A small image classifier, trained from scratch.
Data: trained on telescope images of galaxies (Galaxy Zoo DECaLS), 22083 training examples.
Rows from expert 0 of block 5, named by matrix and row number. Rows with one number belong to one neuron. Each number is 200 + 40 x the weight over its row's rms, rounded and kept within 0 to 999. All counts start at 0. After the name is the row's rms in percent of the matrix's.
# gate: expert gate (model.blocks.5.mlp.gate, 16x128x256), inputs 0-127
# up: expert up (model.blocks.5.mlp.up, 16x128x256), inputs 0-127
# down: expert down (model.blocks.5.mlp.down, 16x256x128, transposed), outputs 0-127
gate.8,105,216,259,238,206,201,146,204,190,184,231,217,167,222,165,154,185,215,190,205,193,236,107,257,211,218,171,95,235,199,213,210,208,207,169,154,180,195,227,102,268,207,160,102,190,260,207,234,184,180,274,216,210,242,238,248,204,190,226,253,186,163,144,184,148,255,161,234,200,183,246,180,324,251,279,184,212,134,240,173,204,157,178,188,207,232,217,229,207,231,217,233,170,209,243,241,210,204,271,157,206,164,331,157,212,179,167,253,157,121,270,237,225,251,286,157,244,257,155,220,169,205,258,227,209,213,225,154,233
gate.9,098,235,287,153,225,212,202,195,155,132,171,142,237,171,154,159,213,202,200,151,186,267,182,293,220,224,218,242,208,215,144,257,176,242,177,161,110,179,175,293,191,234,198,183,140,224,138,217,240,223,200,219,179,224,202,199,268,131,227,178,118,162,194,104,176,242,203,207,270,190,224,207,176,174,201,216,182,229,221,165,210,220,160,237,140,213,180,193,213,183,198,191,174,161,236,187,175,190,226,138,193,112,169,150,164,104,193,235,219,223,222,187,242,195,191,228,201,214,250,165,202,161,151,245,198,210,186,279,176
gate.10,102,169,213,244,189,202,219,223,234,236,223,210,178,177,154,248,139,160,280,211,198,181,229,221,227,139,180,183,196,180,287,220,230,178,162,257,246,215,247,226,227,275,151,217,162,243,218,207,156,171,175,268,226,154,282,250,191,258,230,179,213,192,269,186,218,206,181,236,145,119,180,173,160,118,183,148,124,223,149,196,193,246,203,217,238,191,201,185,106,143,170,172,192,193,248,197,169,174,257,229,200,224,199,247,194,169,156,233,157,117,166,227,176,172,230,206,237,250,273,146,212,231,200,264,202,166,169,247,163
gate.11,102,217,234,211,163,228,144,237,203,231,290,237,109,253,252,237,176,244,291,206,160,235,236,198,148,221,218,120,217,213,223,250,303,194,159,247,174,205,139,183,95,168,248,219,167,168,183,144,226,195,258,206,190,253,174,150,245,193,243,252,254,198,148,272,214,214,172,230,208,186,185,184,185,166,175,279,237,180,150,107,184,187,164,209,163,252,179,190,203,302,206,242,197,144,202,134,198,241,238,168,229,159,255,168,145,160,211,218,223,245,226,188,205,230,172,153,141,245,210,232,186,166,218,151,234,279,224,207,191
gate.12,097,253,203,165,240,190,250,209,199,206,129,161,195,277,174,146,174,153,157,171,221,146,191,208,122,242,174,228,194,137,184,120,228,160,181,162,138,173,186,216,166,157,192,153,171,230,158,187,262,179,184,252,224,253,181,281,160,163,220,208,180,218,178,240,270,167,253,197,248,219,250,126,215,173,148,171,258,208,178,192,188,144,280,197,163,134,232,139,179,171,157,246,205,216,197,257,222,276,219,182,201,151,277,206,206,198,175,218,234,138,208,256,214,164,106,207,201,243,86,150,191,205,218,176,209,191,228,245,225
gate.13,098,278,221,221,164,179,147,170,223,221,144,189,224,207,182,283,176,189,145,175,178,243,191,218,170,181,255,225,182,191,149,224,198,200,152,202,145,116,276,114,175,211,168,152,181,199,281,252,163,213,251,237,178,224,231,262,207,196,203,213,313,212,258,173,189,122,214,165,159,156,167,142,276,199,187,171,202,260,220,189,235,274,280,198,226,250,221,164,247,227,232,216,230,207,170,207,236,253,219,179,193,223,255,230,243,168,232,186,184,235,178,114,230,203,233,291,205,122,199,111,140,202,156,174,279,235,239,192,189
gate.14,090,228,222,141,228,175,181,205,198,254,175,173,158,187,189,166,184,201,155,128,212,212,218,174,182,124,242,166,219,170,260,257,140,206,254,300,233,206,194,219,208,194,128,220,148,276,190,228,247,203,177,190,235,152,150,272,141,168,207,250,216,221,264,120,188,179,185,241,187,236,199,206,239,249,198,162,216,145,164,228,219,161,218,235,169,226,182,125,242,240,238,240,135,278,186,186,181,130,253,277,246,248,161,285,157,205,185,231,242,253,216,158,217,194,166,219,163,175,141,240,170,211,173,204,324,183,218,155,142
gate.15,102,234,244,200,209,227,168,254,203,225,246,211,228,275,197,288,146,213,211,212,137,232,214,197,213,136,182,205,242,216,226,275,239,179,247,123,144,249,135,236,222,197,206,169,240,164,269,274,236,214,188,187,212,159,189,190,207,136,221,171,209,194,136,210,163,150,279,194,181,218,161,179,252,180,222,218,222,246,266,263,289,228,212,185,231,188,164,231,191,205,217,269,212,247,171,202,171,212,171,173,270,256,180,155,225,190,125,203,127,116,250,171,214,195,208,236,306,229,236,271,203,218,211,163,201,222,272,158,169
gate.16,090,245,268,297,200,163,221,236,235,203,143,149,212,195,219,228,252,215,216,204,226,200,173,196,283,209,178,154,209,273,218,236,173,148,182,235,179,277,133,226,201,188,152,218,136,199,226,269,258,219,215,129,168,198,108,206,200,231,261,117,214,134,216,204,196,189,204,276,289,173,211,200,194,236,250,241,196,201,163,227,241,160,191,220,211,175,222,123,230,191,207,81,149,199,228,255,166,151,168,167,163,171,215,154,221,199,211,147,149,208,237,219,268,134,183,169,222,152,180,235,127,166,208,242,263,270,225,127,195
gate.17,107,249,176,218,149,201,178,224,170,153,159,180,220,197,192,241,241,219,212,155,156,288,172,221,229,282,266,166,251,258,268,97,181,203,165,198,156,231,137,207,234,278,203,274,260,236,212,96,173,183,220,215,187,161,202,202,236,280,219,211,224,196,184,200,131,130,167,227,219,172,222,155,159,212,218,211,193,228,198,236,156,250,193,198,234,212,123,246,133,178,181,269,198,206,158,187,148,212,187,226,204,227,198,178,292,243,254,202,214,157,121,143,204,196,189,223,257,167,172,197,188,172,197,269,251,205,159,236,245
gate.18,097,133,236,187,223,218,192,212,163,246,202,260,194,194,175,138,202,142,171,181,248,175,214,207,186,226,196,179,210,202,210,281,137,105,207,178,216,233,180,209,205,275,251,212,205,206,168,208,231,239,165,131,188,255,216,269,222,162,267,159,178,177,153,190,155,196,231,248,174,208,224,240,217,164,274,218,226,127,133,168,111,189,182,292,132,225,208,172,251,223,182,260,155,212,212,132,234,210,247,178,191,174,193,240,148,178,183,195,178,200,174,166,204,180,210,181,212,147,165,163,153,189,205,210,128,270,152,168,178
gate.19,100,241,175,164,188,202,145,149,171,182,208,200,242,165,220,189,216,235,206,183,153,166,223,201,188,245,192,196,166,238,254,317,205,218,236,221,177,221,95,197,201,196,219,253,164,185,204,131,144,171,223,255,108,235,235,208,219,183,192,181,235,194,220,159,201,96,215,211,206,144,280,165,184,171,160,149,248,245,162,134,165,221,158,183,206,147,202,226,198,241,165,157,241,240,225,120,132,186,217,227,224,211,258,226,192,194,152,205,236,239,185,246,170,266,207,199,161,198,193,214,251,236,227,205,218,228,163,178,191
gate.20,098,184,242,173,253,250,201,119,103,205,196,243,243,170,238,181,211,255,167,164,172,232,149,194,231,237,228,188,247,231,194,147,221,250,153,209,186,270,164,215,241,277,196,228,132,157,258,219,233,210,149,204,245,228,128,136,214,151,251,199,198,118,168,203,205,170,136,276,239,228,153,234,218,178,123,137,229,205,235,179,169,127,109,151,182,125,115,252,176,199,205,183,251,161,205,253,223,163,237,214,298,148,307,298,262,201,190,193,149,110,204,254,232,190,184,209,187,132,184,187,166,173,230,219,230,166,242,183,176
gate.21,098,118,189,102,171,242,265,204,225,190,135,158,224,199,116,134,171,197,232,192,150,153,237,131,242,161,131,150,187,148,217,160,259,204,186,199,240,198,212,246,216,184,254,145,181,213,216,186,278,181,171,147,188,143,155,186,199,166,266,145,182,209,244,169,127,232,248,212,169,208,180,206,212,217,178,159,247,257,230,213,208,189,173,174,224,143,201,148,178,225,156,221,204,193,145,181,204,204,161,236,190,116,177,213,190,208,177,196,171,160,269,175,237,195,234,177,167,188,150,218,168,239,197,218,245,216,205,219,162
gate.22,096,132,147,204,180,159,286,222,141,188,204,174,221,305,206,154,210,192,192,168,141,217,251,160,163,150,274,223,215,178,162,251,165,157,199,184,261,232,267,274,228,211,166,278,140,252,239,246,167,213,201,223,161,205,243,199,203,172,247,213,163,175,154,229,220,211,204,192,203,272,291,147,240,208,187,268,195,186,220,192,247,255,210,234,187,199,211,199,213,146,179,210,206,174,199,250,133,255,116,158,218,262,241,280,276,201,233,241,170,191,221,194,151,129,207,190,180,209,213,205,156,194,122,170,270,183,171,215,179
gate.23,097,190,140,254,166,191,226,209,209,255,260,146,150,184,289,184,281,131,163,162,182,242,236,220,270,238,170,231,240,230,201,173,154,157,178,231,220,202,216,219,188,167,144,179,252,215,195,293,219,188,116,231,158,269,274,188,131,278,179,191,165,215,166,181,259,177,130,166,244,211,190,195,176,149,172,148,181,192,159,229,167,222,200,166,173,197,124,195,220,173,279,287,214,227,194,255,203,277,209,195,238,218,187,246,181,238,203,266,143,207,169,159,191,221,236,185,191,214,222,199,201,195,232,214,165,198,152,234,290
gate.24,103,161,171,172,189,241,192,183,231,176,172,244,208,171,215,208,140,215,242,169,246,183,259,206,156,196,246,251,202,259,195,220,180,206,169,225,189,261,245,238,203,248,204,195,170,200,122,206,175,238,218,219,161,210,153,195,251,186,216,241,196,191,175,192,165,227,276,255,170,236,206,222,156,235,220,226,172,213,128,185,201,212,152,251,208,168,213,180,206,181,234,217,225,139,258,215,196,198,153,173,190,174,190,245,153,266,264,252,238,247,280,243,197,206,206,168,236,214,204,167,182,215,129,194,179,217,217,234,188
gate.25,097,184,177,244,180,212,246,156,180,155,200,208,222,103,204,120,241,197,226,161,237,246,181,206,224,218,210,200,252,170,209,172,187,206,194,234,151,167,192,200,212,231,133,214,213,160,210,243,154,158,247,230,264,157,262,221,128,156,221,187,154,277,227,179,157,199,179,278,220,289,170,152,276,179,180,208,275,180,193,223,296,186,205,159,181,179,236,168,236,182,188,202,201,179,247,233,196,171,235,223,231,257,194,255,174,219,133,214,195,252,232,260,216,274,215,230,166,186,241,190,216,193,219,214,212,258,198,177,219
up.8,097,185,183,223,139,151,113,265,136,245,175,174,206,165,208,263,214,246,192,204,213,169,298,251,184,185,138,154,176,246,204,211,228,172,222,226,186,178,215,214,176,215,237,232,173,208,170,231,186,232,130,238,266,172,159,212,168,141,204,165,153,189,153,162,187,200,201,205,191,186,216,199,224,175,302,181,187,188,154,190,163,160,216,217,171,170,164,207,124,215,82,207,147,169,249,209,273,125,157,210,203,154,221,113,191,215,285,221,204,220,136,281,206,161,184,139,298,201,228,256,166,251,213,248,177,135,208,189,155
up.9,100,200,224,153,187,228,198,254,144,195,168,235,207,160,169,192,252,224,241,211,166,182,175,225,164,167,239,213,283,293,205,306,203,216,103,219,191,186,160,143,152,211,208,106,239,212,116,191,199,206,186,223,233,197,192,156,273,259,238,183,197,231,179,185,117,247,236,219,191,245,167,263,198,228,251,186,162,192,204,280,228,225,196,156,216,120,184,270,254,250,137,168,141,163,238,140,210,155,238,138,206,175,176,106,218,264,147,227,231,201,196,224,191,277,163,252,167,187,165,138,218,192,275,159,69,189,271,208,210
up.10,100,307,245,258,266,219,173,166,222,224,238,233,238,233,141,218,207,163,204,168,150,181,237,162,286,173,246,247,150,152,208,181,197,225,156,156,231,205,206,238,238,191,147,269,205,243,152,172,227,204,227,152,210,175,205,185,178,176,202,170,198,147,201,116,143,209,239,182,177,253,248,204,123,261,255,187,194,229,180,166,197,165,193,226,171,190,142,139,136,192,211,233,217,156,128,157,233,205,295,245,282,178,225,262,207,245,148,253,196,225,248,179,154,261,157,211,161,242,226,174,184,224,266,177,212,201,200,248,214
up.11,097,135,71,108,168,152,216,246,139,207,152,256,225,127,235,216,138,129,242,205,192,251,216,240,199,193,168,314,155,271,162,195,217,235,121,254,265,218,179,192,194,191,164,146,186,172,211,207,282,193,168,173,238,207,196,270,241,205,148,257,263,219,238,217,192,183,233,177,180,184,201,177,207,169,196,254,198,167,155,213,160,193,182,193,214,231,185,222,193,195,238,226,209,232,215,213,218,198,177,184,177,200,316,243,243,223,157,201,276,212,145,180,198,219,228,263,164,139,205,188,196,249,179,151,187,254,217,149,231
up.12,097,169,158,243,207,285,242,280,157,184,177,252,87,211,255,196,169,236,164,156,221,215,230,218,222,153,128,144,214,222,204,213,210,216,211,218,177,263,266,170,166,150,273,178,131,191,239,260,235,185,222,162,107,156,187,141,212,125,245,185,247,211,180,211,269,211,203,226,232,238,238,170,234,204,164,167,199,133,175,196,236,178,187,182,117,201,263,219,218,197,156,217,172,177,189,259,150,275,158,201,155,165,186,191,186,248,192,137,114,190,169,195,108,249,196,167,189,208,165,176,159,147,187,238,223,258,188,190,156
up.13,094,203,180,163,174,168,199,176,97,142,256,238,177,197,223,224,198,267,146,231,297,200,230,272,211,158,188,228,197,212,266,215,194,300,221,146,194,148,220,145,202,212,191,108,193,168,193,108,107,217,231,172,247,278,219,210,287,247,180,163,232,221,254,152,170,167,200,245,120,234,182,230,149,176,233,210,165,156,203,272,250,211,152,214,177,181,192,229,180,185,161,157,158,148,206,233,201,239,204,204,210,138,218,232,162,192,130,112,262,144,264,234,268,279,200,251,177,232,220,261,212,245,201,188,246,189,158,162,222
up.14,095,163,174,276,155,203,122,272,197,143,241,237,167,230,213,163,203,144,216,240,202,245,193,203,169,189,177,201,270,190,202,247,174,222,169,190,189,185,222,180,252,204,183,213,207,153,141,219,147,240,197,175,174,210,232,138,216,194,199,223,178,218,244,272,176,135,135,141,135,199,220,194,240,192,194,190,147,190,236,207,326,144,176,232,131,231,246,184,140,162,283,240,211,145,189,101,191,247,190,228,154,235,167,145,164,247,231,251,217,246,163,209,155,231,193,175,210,119,130,228,239,287,224,122,180,261,157,230,227
up.15,099,170,168,126,227,195,221,181,133,154,220,199,195,237,190,165,181,203,206,158,200,175,208,283,202,203,220,213,178,206,149,190,113,234,121,174,217,194,283,212,160,201,177,245,263,170,150,198,213,194,264,160,183,206,185,163,162,192,159,169,274,152,227,158,239,148,262,192,164,205,132,233,195,167,96,153,231,153,201,171,231,248,232,209,170,141,178,212,193,235,258,221,234,233,254,219,130,232,217,142,180,152,179,121,223,221,244,224,148,142,225,248,262,252,313,243,158,162,140,252,187,271,209,223,248,176,231,146,259
up.16,101,239,208,201,199,209,116,237,207,160,177,181,212,194,212,231,190,167,177,191,239,287,295,131,248,200,269,266,193,229,180,213,186,231,143,232,199,213,216,132,149,193,256,168,193,191,239,271,208,220,224,223,201,210,140,226,178,216,199,167,164,187,233,158,173,230,197,230,247,209,215,232,206,207,205,123,254,150,210,208,195,222,217,157,225,126,229,233,232,221,203,243,147,242,210,255,197,233,195,154,291,282,201,264,173,191,207,148,190,171,203,135,120,224,210,308,192,222,284,206,305,158,215,204,185,186,169,206,118
up.17,096,206,93,209,162,111,143,225,195,219,168,221,212,207,190,142,210,216,219,176,253,191,186,261,225,171,161,123,215,104,194,205,155,219,197,163,211,272,244,191,220,139,171,216,213,222,148,198,199,180,166,183,130,190,249,219,208,226,138,241,127,207,153,227,121,235,159,195,202,181,179,170,194,203,229,208,190,191,192,239,183,185,173,147,221,253,213,183,193,165,152,153,230,268,140,197,246,162,243,186,235,266,154,251,298,171,218,172,201,178,181,143,148,155,165,249,239,172,229,135,186,205,194,233,147,187,186,201,186
up.18,102,168,224,237,158,229,221,79,176,236,201,183,179,166,196,128,171,117,219,194,236,171,179,152,274,190,210,192,220,150,167,308,156,176,198,161,154,175,262,245,155,186,234,212,190,260,209,142,224,279,198,249,167,222,223,129,213,180,139,242,134,178,177,253,205,157,200,228,159,162,166,139,183,204,187,163,214,282,179,134,294,258,259,239,229,128,156,250,252,163,208,161,223,170,164,283,166,190,206,135,149,201,207,166,200,181,170,220,190,199,212,183,214,259,218,252,182,200,165,225,285,226,142,228,170,223,181,228,171
up.19,096,174,166,187,147,256,223,216,178,256,151,279,261,100,208,218,132,188,238,129,243,245,161,225,187,205,266,154,225,199,231,216,159,277,239,204,142,250,200,168,278,205,232,207,215,241,122,205,219,277,178,158,222,183,149,160,155,126,218,245,272,204,180,178,213,280,171,220,182,216,224,142,182,244,185,211,168,184,238,208,177,181,255,167,220,264,271,263,165,235,245,264,157,213,211,157,192,230,226,221,212,229,249,144,284,72,147,198,192,258,202,160,234,220,135,130,227,102,160,203,166,176,187,184,168,209,192,218,241
up.20,099,254,162,175,176,195,211,156,198,135,158,216,201,143,265,195,104,136,150,247,228,164,177,91,167,215,250,174,274,207,216,209,212,190,229,180,201,224,293,179,148,225,174,170,175,227,229,193,273,239,196,157,201,184,126,173,165,159,113,156,206,163,218,159,133,183,177,217,169,136,217,198,204,268,196,274,186,137,162,230,197,307,152,261,219,222,263,245,170,116,196,249,200,185,199,245,177,186,246,206,119,182,207,156,190,185,206,196,175,168,269,150,241,228,205,194,179,205,259,191,186,222,244,192,215,159,147,227,173
up.21,097,170,130,176,279,118,194,150,193,233,142,175,102,188,149,175,223,257,254,226,178,176,113,191,173,196,216,188,250,243,170,214,232,217,193,197,233,203,243,127,241,244,292,164,128,140,203,180,171,167,192,201,148,223,178,157,212,254,184,167,149,178,262,211,230,192,168,148,220,190,171,182,227,162,147,183,225,145,245,156,165,131,174,226,242,170,218,215,201,203,242,208,252,240,230,269,223,231,133,161,252,234,219,177,212,177,209,230,243,198,236,155,139,174,181,213,171,211,209,165,243,195,149,129,272,237,127,106,175
up.22,096,219,215,122,111,236,228,218,243,202,248,161,211,163,195,238,127,171,147,153,196,177,173,181,164,188,178,240,139,167,158,171,144,246,205,202,197,157,194,170,130,168,284,210,232,198,271,184,242,246,182,167,156,215,184,230,207,238,254,205,253,201,196,208,159,303,157,246,279,229,150,230,253,208,204,231,194,202,243,187,190,179,159,291,138,136,279,201,234,192,242,214,227,234,267,254,270,259,191,170,219,190,147,168,212,186,200,245,234,201,203,217,161,205,133,267,158,187,181,219,194,143,239,147,115,212,251,167,245
up.23,098,167,197,232,145,223,275,234,196,294,241,188,177,133,184,158,122,257,91,194,135,204,208,203,203,127,151,210,173,169,195,159,183,233,186,194,173,110,184,165,154,258,199,171,249,247,284,254,171,207,237,215,202,248,226,214,190,157,183,235,99,223,241,142,165,172,205,150,194,230,200,172,157,186,210,225,211,170,160,149,217,163,245,233,148,169,187,210,207,256,182,186,211,160,215,230,254,154,247,222,173,130,166,265,184,173,284,228,166,208,288,236,214,232,154,219,253,218,253,223,209,160,253,152,268,160,220,160,169
up.24,101,236,206,223,236,138,170,177,188,251,211,321,221,187,175,186,226,178,216,256,258,245,260,246,181,206,204,265,161,222,184,106,166,196,236,196,250,203,185,180,209,241,199,142,155,224,227,200,162,182,178,212,224,236,182,288,198,129,158,199,184,195,238,166,226,230,192,216,200,219,270,258,296,192,238,203,191,234,286,188,148,222,177,263,159,202,183,241,180,277,191,201,291,208,225,201,249,218,170,257,174,210,120,236,219,161,193,249,175,131,245,214,163,181,115,181,157,241,196,184,184,173,200,240,195,261,198,214,259
up.25,097,165,138,271,207,203,171,183,187,219,173,198,245,187,296,242,110,183,224,325,245,280,176,203,200,220,219,226,188,218,239,198,161,111,231,189,139,216,195,194,187,213,231,177,186,230,226,202,127,227,156,173,220,226,226,224,193,226,139,214,199,236,181,255,202,136,211,244,170,183,214,186,224,232,182,241,246,213,145,190,218,201,138,146,213,200,189,206,157,229,222,244,261,146,228,195,182,141,205,230,147,168,238,181,193,156,164,294,177,267,180,150,181,272,208,218,280,159,228,212,165,235,236,236,164,176,182,203,194
down.8,103,165,168,168,139,221,169,210,239,183,207,137,172,198,150,182,198,203,178,165,143,228,171,180,215,169,199,204,256,254,107,213,227,145,202,221,226,190,152,253,219,159,198,171,176,175,127,242,169,156,167,155,202,202,166,252,226,213,95,284,285,177,148,210,159,159,137,190,161,182,211,162,289,291,258,235,169,182,120,232,230,195,248,198,144,199,137,237,242,213,118,200,275,200,219,155,245,149,222,225,175,282,126,207,201,174,228,264,137,111,226,172,132,228,162,149,235,178,170,125,206,146,249,134,220,199,221,257,157
down.9,101,227,226,229,266,199,131,225,228,201,169,192,197,171,192,244,278,178,214,184,180,218,206,189,164,215,197,215,187,155,244,212,202,219,199,176,177,196,202,215,196,252,158,202,163,210,201,234,227,198,179,224,238,141,233,262,167,196,186,206,127,198,205,289,52,203,194,270,215,148,206,159,209,217,232,180,172,247,222,186,256,219,180,181,187,197,139,167,139,171,110,250,131,221,159,163,170,166,230,165,119,223,151,208,158,228,237,136,243,200,217,196,184,156,241,286,149,265,198,180,177,244,148,194,230,283,174,148,151
down.10,102,210,222,261,231,268,187,233,193,174,212,178,233,201,236,144,121,201,134,207,204,215,192,144,218,172,178,223,223,178,233,171,209,203,273,169,270,160,229,250,151,232,95,216,154,175,233,208,178,145,158,182,175,281,239,214,204,267,179,239,186,179,282,196,191,226,139,177,204,238,237,163,239,181,205,255,271,132,269,160,176,172,238,156,226,277,202,178,186,254,125,259,148,177,249,212,223,149,176,201,182,172,195,212,184,296,108,214,180,219,152,186,252,174,203,178,213,171,221,175,179,227,301,221,209,205,209,182,180
down.11,101,217,265,140,194,172,244,316,261,191,233,221,224,219,222,178,202,139,244,187,179,182,186,210,158,312,103,182,210,187,191,178,165,185,165,217,218,182,147,202,119,185,232,272,207,144,199,176,159,197,183,154,188,165,201,178,178,181,211,175,180,261,183,244,181,213,286,230,218,218,162,183,182,188,246,179,185,99,102,182,156,191,216,157,220,226,364,275,174,202,201,252,133,200,211,239,196,218,239,179,226,235,217,196,137,202,216,186,219,229,153,173,212,201,146,222,143,151,217,169,199,172,122,211,238,218,186,219,264
down.12,103,179,170,240,174,284,239,160,204,208,204,201,222,229,204,182,214,231,155,215,226,177,169,179,184,239,159,211,206,219,275,207,239,252,178,190,179,197,234,182,280,147,159,230,161,205,115,190,191,206,177,192,261,165,197,152,207,160,179,108,256,207,222,228,203,184,204,174,131,149,204,249,166,115,250,306,178,197,238,208,240,171,152,150,196,164,160,193,196,310,255,152,206,180,192,222,149,256,264,197,243,230,248,173,251,224,235,131,265,134,156,220,214,148,143,218,219,270,164,190,221,244,145,173,171,144,101,230,242
down.13,101,206,208,190,239,241,157,237,213,212,208,225,219,205,219,215,127,187,220,125,180,128,187,188,211,221,232,156,212,191,182,315,209,167,207,228,191,210,176,156,159,207,240,219,225,193,180,241,178,222,175,202,177,164,206,214,251,168,140,160,187,130,142,207,190,224,188,269,266,193,244,165,201,195,191,152,250,141,165,144,193,154,189,223,237,207,210,238,274,167,136,223,271,170,145,184,198,210,153,269,164,297,211,218,232,209,218,235,229,205,115,202,263,255,212,189,199,215,156,139,249,133,153,194,265,142,222,273,249
down.14,106,282,239,171,239,218,246,177,216,254,249,225,251,195,170,208,252,176,165,207,233,213,207,178,211,207,172,227,161,150,145,244,219,192,175,152,186,231,175,155,147,234,194,171,268,163,160,243,216,224,189,214,120,182,122,216,161,253,261,251,277,209,211,135,264,170,186,240,178,158,241,172,213,210,217,178,190,192,188,203,220,154,275,223,214,146,186,149,190,240,160,191,223,178,226,248,214,168,239,190,294,166,153,180,185,115,148,209,216,257,170,111,169,262,151,211,149,279,265,269,226,190,231,161,180,207,139,167,235
down.15,097,193,259,205,224,175,261,191,163,216,181,195,188,232,214,218,152,218,153,169,258,184,200,159,219,206,164,239,213,167,195,171,241,246,203,182,218,180,218,202,137,199,192,247,230,188,209,271,225,206,280,209,156,164,257,181,163,187,167,166,121,193,195,165,229,164,150,172,116,192,188,201,249,187,241,194,154,158,295,191,142,181,195,252,154,156,282,274,250,173,236,234,245,282,210,287,191,227,193,203,201,187,202,144,174,206,208,171,236,150,187,268,155,83,152,248,207,131,227,171,206,281,228,238,246,267,239,143,241
down.16,104,186,160,135,209,284,155,265,317,194,225,180,191,193,189,124,207,205,294,195,212,221,236,165,255,164,175,190,232,224,209,162,193,239,234,182,217,236,174,179,169,243,247,247,174,221,250,152,244,233,160,223,251,236,204,167,126,209,196,118,200,205,176,217,146,203,236,217,234,198,195,191,186,253,243,203,134,217,209,142,203,263,256,310,254,165,169,193,177,185,197,163,210,200,265,229,163,149,235,186,189,201,222,165,220,298,212,214,144,159,234,293,304,231,191,188,182,159,175,162,253,173,195,189,253,189,188,114,246
down.17,106,147,245,217,240,141,139,206,213,221,192,264,253,148,160,200,131,207,206,283,204,164,132,199,151,199,187,153,183,159,154,225,228,216,237,130,178,168,223,264,75,234,205,189,246,214,198,227,139,232,184,190,142,197,165,206,169,209,218,223,238,217,208,241,176,205,175,107,185,195,215,213,219,171,240,167,216,205,253,208,260,242,165,151,265,202,202,210,199,159,268,186,179,220,199,232,252,190,208,204,191,177,231,207,234,192,181,130,191,222,131,156,244,197,171,187,201,153,242,165,215,246,148,257,168,140,223,199,197
down.18,102,241,236,178,181,131,203,178,189,220,261,233,196,214,211,175,212,213,215,216,236,248,228,145,197,117,216,259,185,169,186,265,232,192,144,242,150,217,226,205,207,165,169,231,180,196,192,242,211,216,283,170,154,198,168,326,212,216,269,171,181,159,177,214,198,94,209,151,214,263,240,246,281,209,144,180,173,191,189,189,214,232,262,212,157,188,227,222,214,226,203,247,217,261,155,258,237,163,226,228,274,138,209,168,175,206,179,221,183,143,239,200,155,151,201,164,201,232,198,215,234,192,193,168,215,233,293,153,170
down.19,098,186,156,216,272,152,226,222,211,195,184,235,274,283,178,165,184,173,233,193,171,199,218,284,223,224,224,145,159,140,238,125,168,208,218,193,187,223,149,204,212,186,186,172,231,247,252,147,151,156,242,207,203,207,196,209,257,237,203,232,217,265,186,158,225,100,247,186,228,225,131,149,238,234,238,157,159,207,251,195,228,229,233,105,297,272,182,172,111,184,209,185,235,80,224,183,267,276,158,160,255,224,227,221,185,151,125,178,216,150,169,221,109,149,196,225,180,236,194,216,146,242,207,209,160,169,175,204,127
down.20,100,197,231,135,210,256,188,151,250,118,149,226,299,221,169,205,162,225,236,193,214,123,240,209,214,217,221,232,219,187,253,199,202,182,133,187,264,233,195,248,220,241,204,209,185,260,207,215,280,172,237,219,151,190,258,151,225,180,274,363,180,163,173,144,242,210,286,215,287,193,191,210,233,175,225,152,182,224,202,180,153,224,222,185,161,189,123,237,252,173,226,117,237,195,188,207,117,198,188,150,144,203,217,211,256,198,210,162,233,238,138,223,152,208,230,194,213,157,170,110,115,178,197,229,196,211,205,155,181
down.21,101,228,226,221,172,172,126,199,216,216,273,261,267,179,260,217,237,240,196,236,212,236,185,255,261,238,249,222,232,171,234,179,197,215,177,218,174,251,178,208,214,179,232,235,171,206,151,197,234,206,126,210,175,253,215,155,212,141,148,166,184,223,152,174,176,212,207,116,206,245,172,226,210,197,225,211,256,190,228,139,223,228,224,176,195,196,213,273,270,195,159,201,183,218,163,160,207,166,214,234,209,141,215,212,201,206,172,193,245,249,218,251,167,165,268,171,198,232,168,214,201,240,199,173,187,197,192,118,214
down.22,106,192,228,179,164,164,217,122,157,212,190,232,187,175,154,156,186,228,259,213,255,183,249,239,222,136,159,179,239,217,182,166,262,169,158,246,227,123,252,208,174,181,263,162,189,223,270,226,166,233,202,252,183,229,155,169,184,184,160,158,225,216,180,200,190,189,225,262,268,174,192,151,236,121,220,256,183,208,205,247,200,179,175,178,208,199,141,155,244,185,214,267,222,188,165,183,219,194,217,218,182,230,250,223,239,195,120,161,94,141,208,230,190,235,181,216,227,251,157,232,169,121,207,296,213,118,213,160,185
down.23,098,252,234,178,194,150,222,201,147,205,215,137,199,161,237,167,163,208,184,286,232,179,168,259,181,167,175,230,177,169,164,244,144,197,159,158,218,103,158,181,70,195,175,159,149,205,201,272,237,244,223,160,207,202,144,170,251,190,219,152,254,181,165,199,131,93,205,190,201,133,230,193,208,178,228,159,189,207,129,183,203,212,282,174,267,171,254,227,234,236,153,141,241,213,192,177,132,208,167,285,208,142,234,241,171,137,262,252,214,166,211,143,149,275,168,177,167,255,172,291,185,237,195,162,168,244,230,208,225
down.24,093,233,240,224,180,238,255,237,245,201,230,248,246,244,188,160,197,229,221,261,144,248,207,213,167,135,228,227,142,184,193,218,224,277,152,230,162,230,221,117,177,154,185,196,272,181,166,161,225,245,223,221,194,201,274,226,225,201,195,208,215,176,161,195,106,254,242,243,178,168,259,189,196,206,181,210,194,134,213,151,120,218,191,272,233,138,174,197,222,239,218,230,160,148,144,232,148,162,208,214,210,157,209,200,235,200,189,255,207,293,233,209,125,214,158,183,207,222,119,223,152,236,185,199,208,258,201,123,242
down.25,091,259,274,171,218,206,227,221,157,153,257,182,183,178,224,181,195,229,255,229,298,211,166,175,174,310,202,226,192,259,158,223,187,235,163,268,151,164,302,256,214,196,167,151,172,183,231,164,180,218,167,149,174,213,254,217,166,182,219,173,232,221,226,222,244,233,186,195,132,168,177,184,197,215,194,172,229,196,232,236,132,185,246,191,225,152,156,168,198,231,271,128,238,199,219,194,189,243,168,208,248,257,238,254,144,257,162,248,199,174,285,205,233,208,245,204,217,244,165,257,195,179,191,245,213,243,223,216,160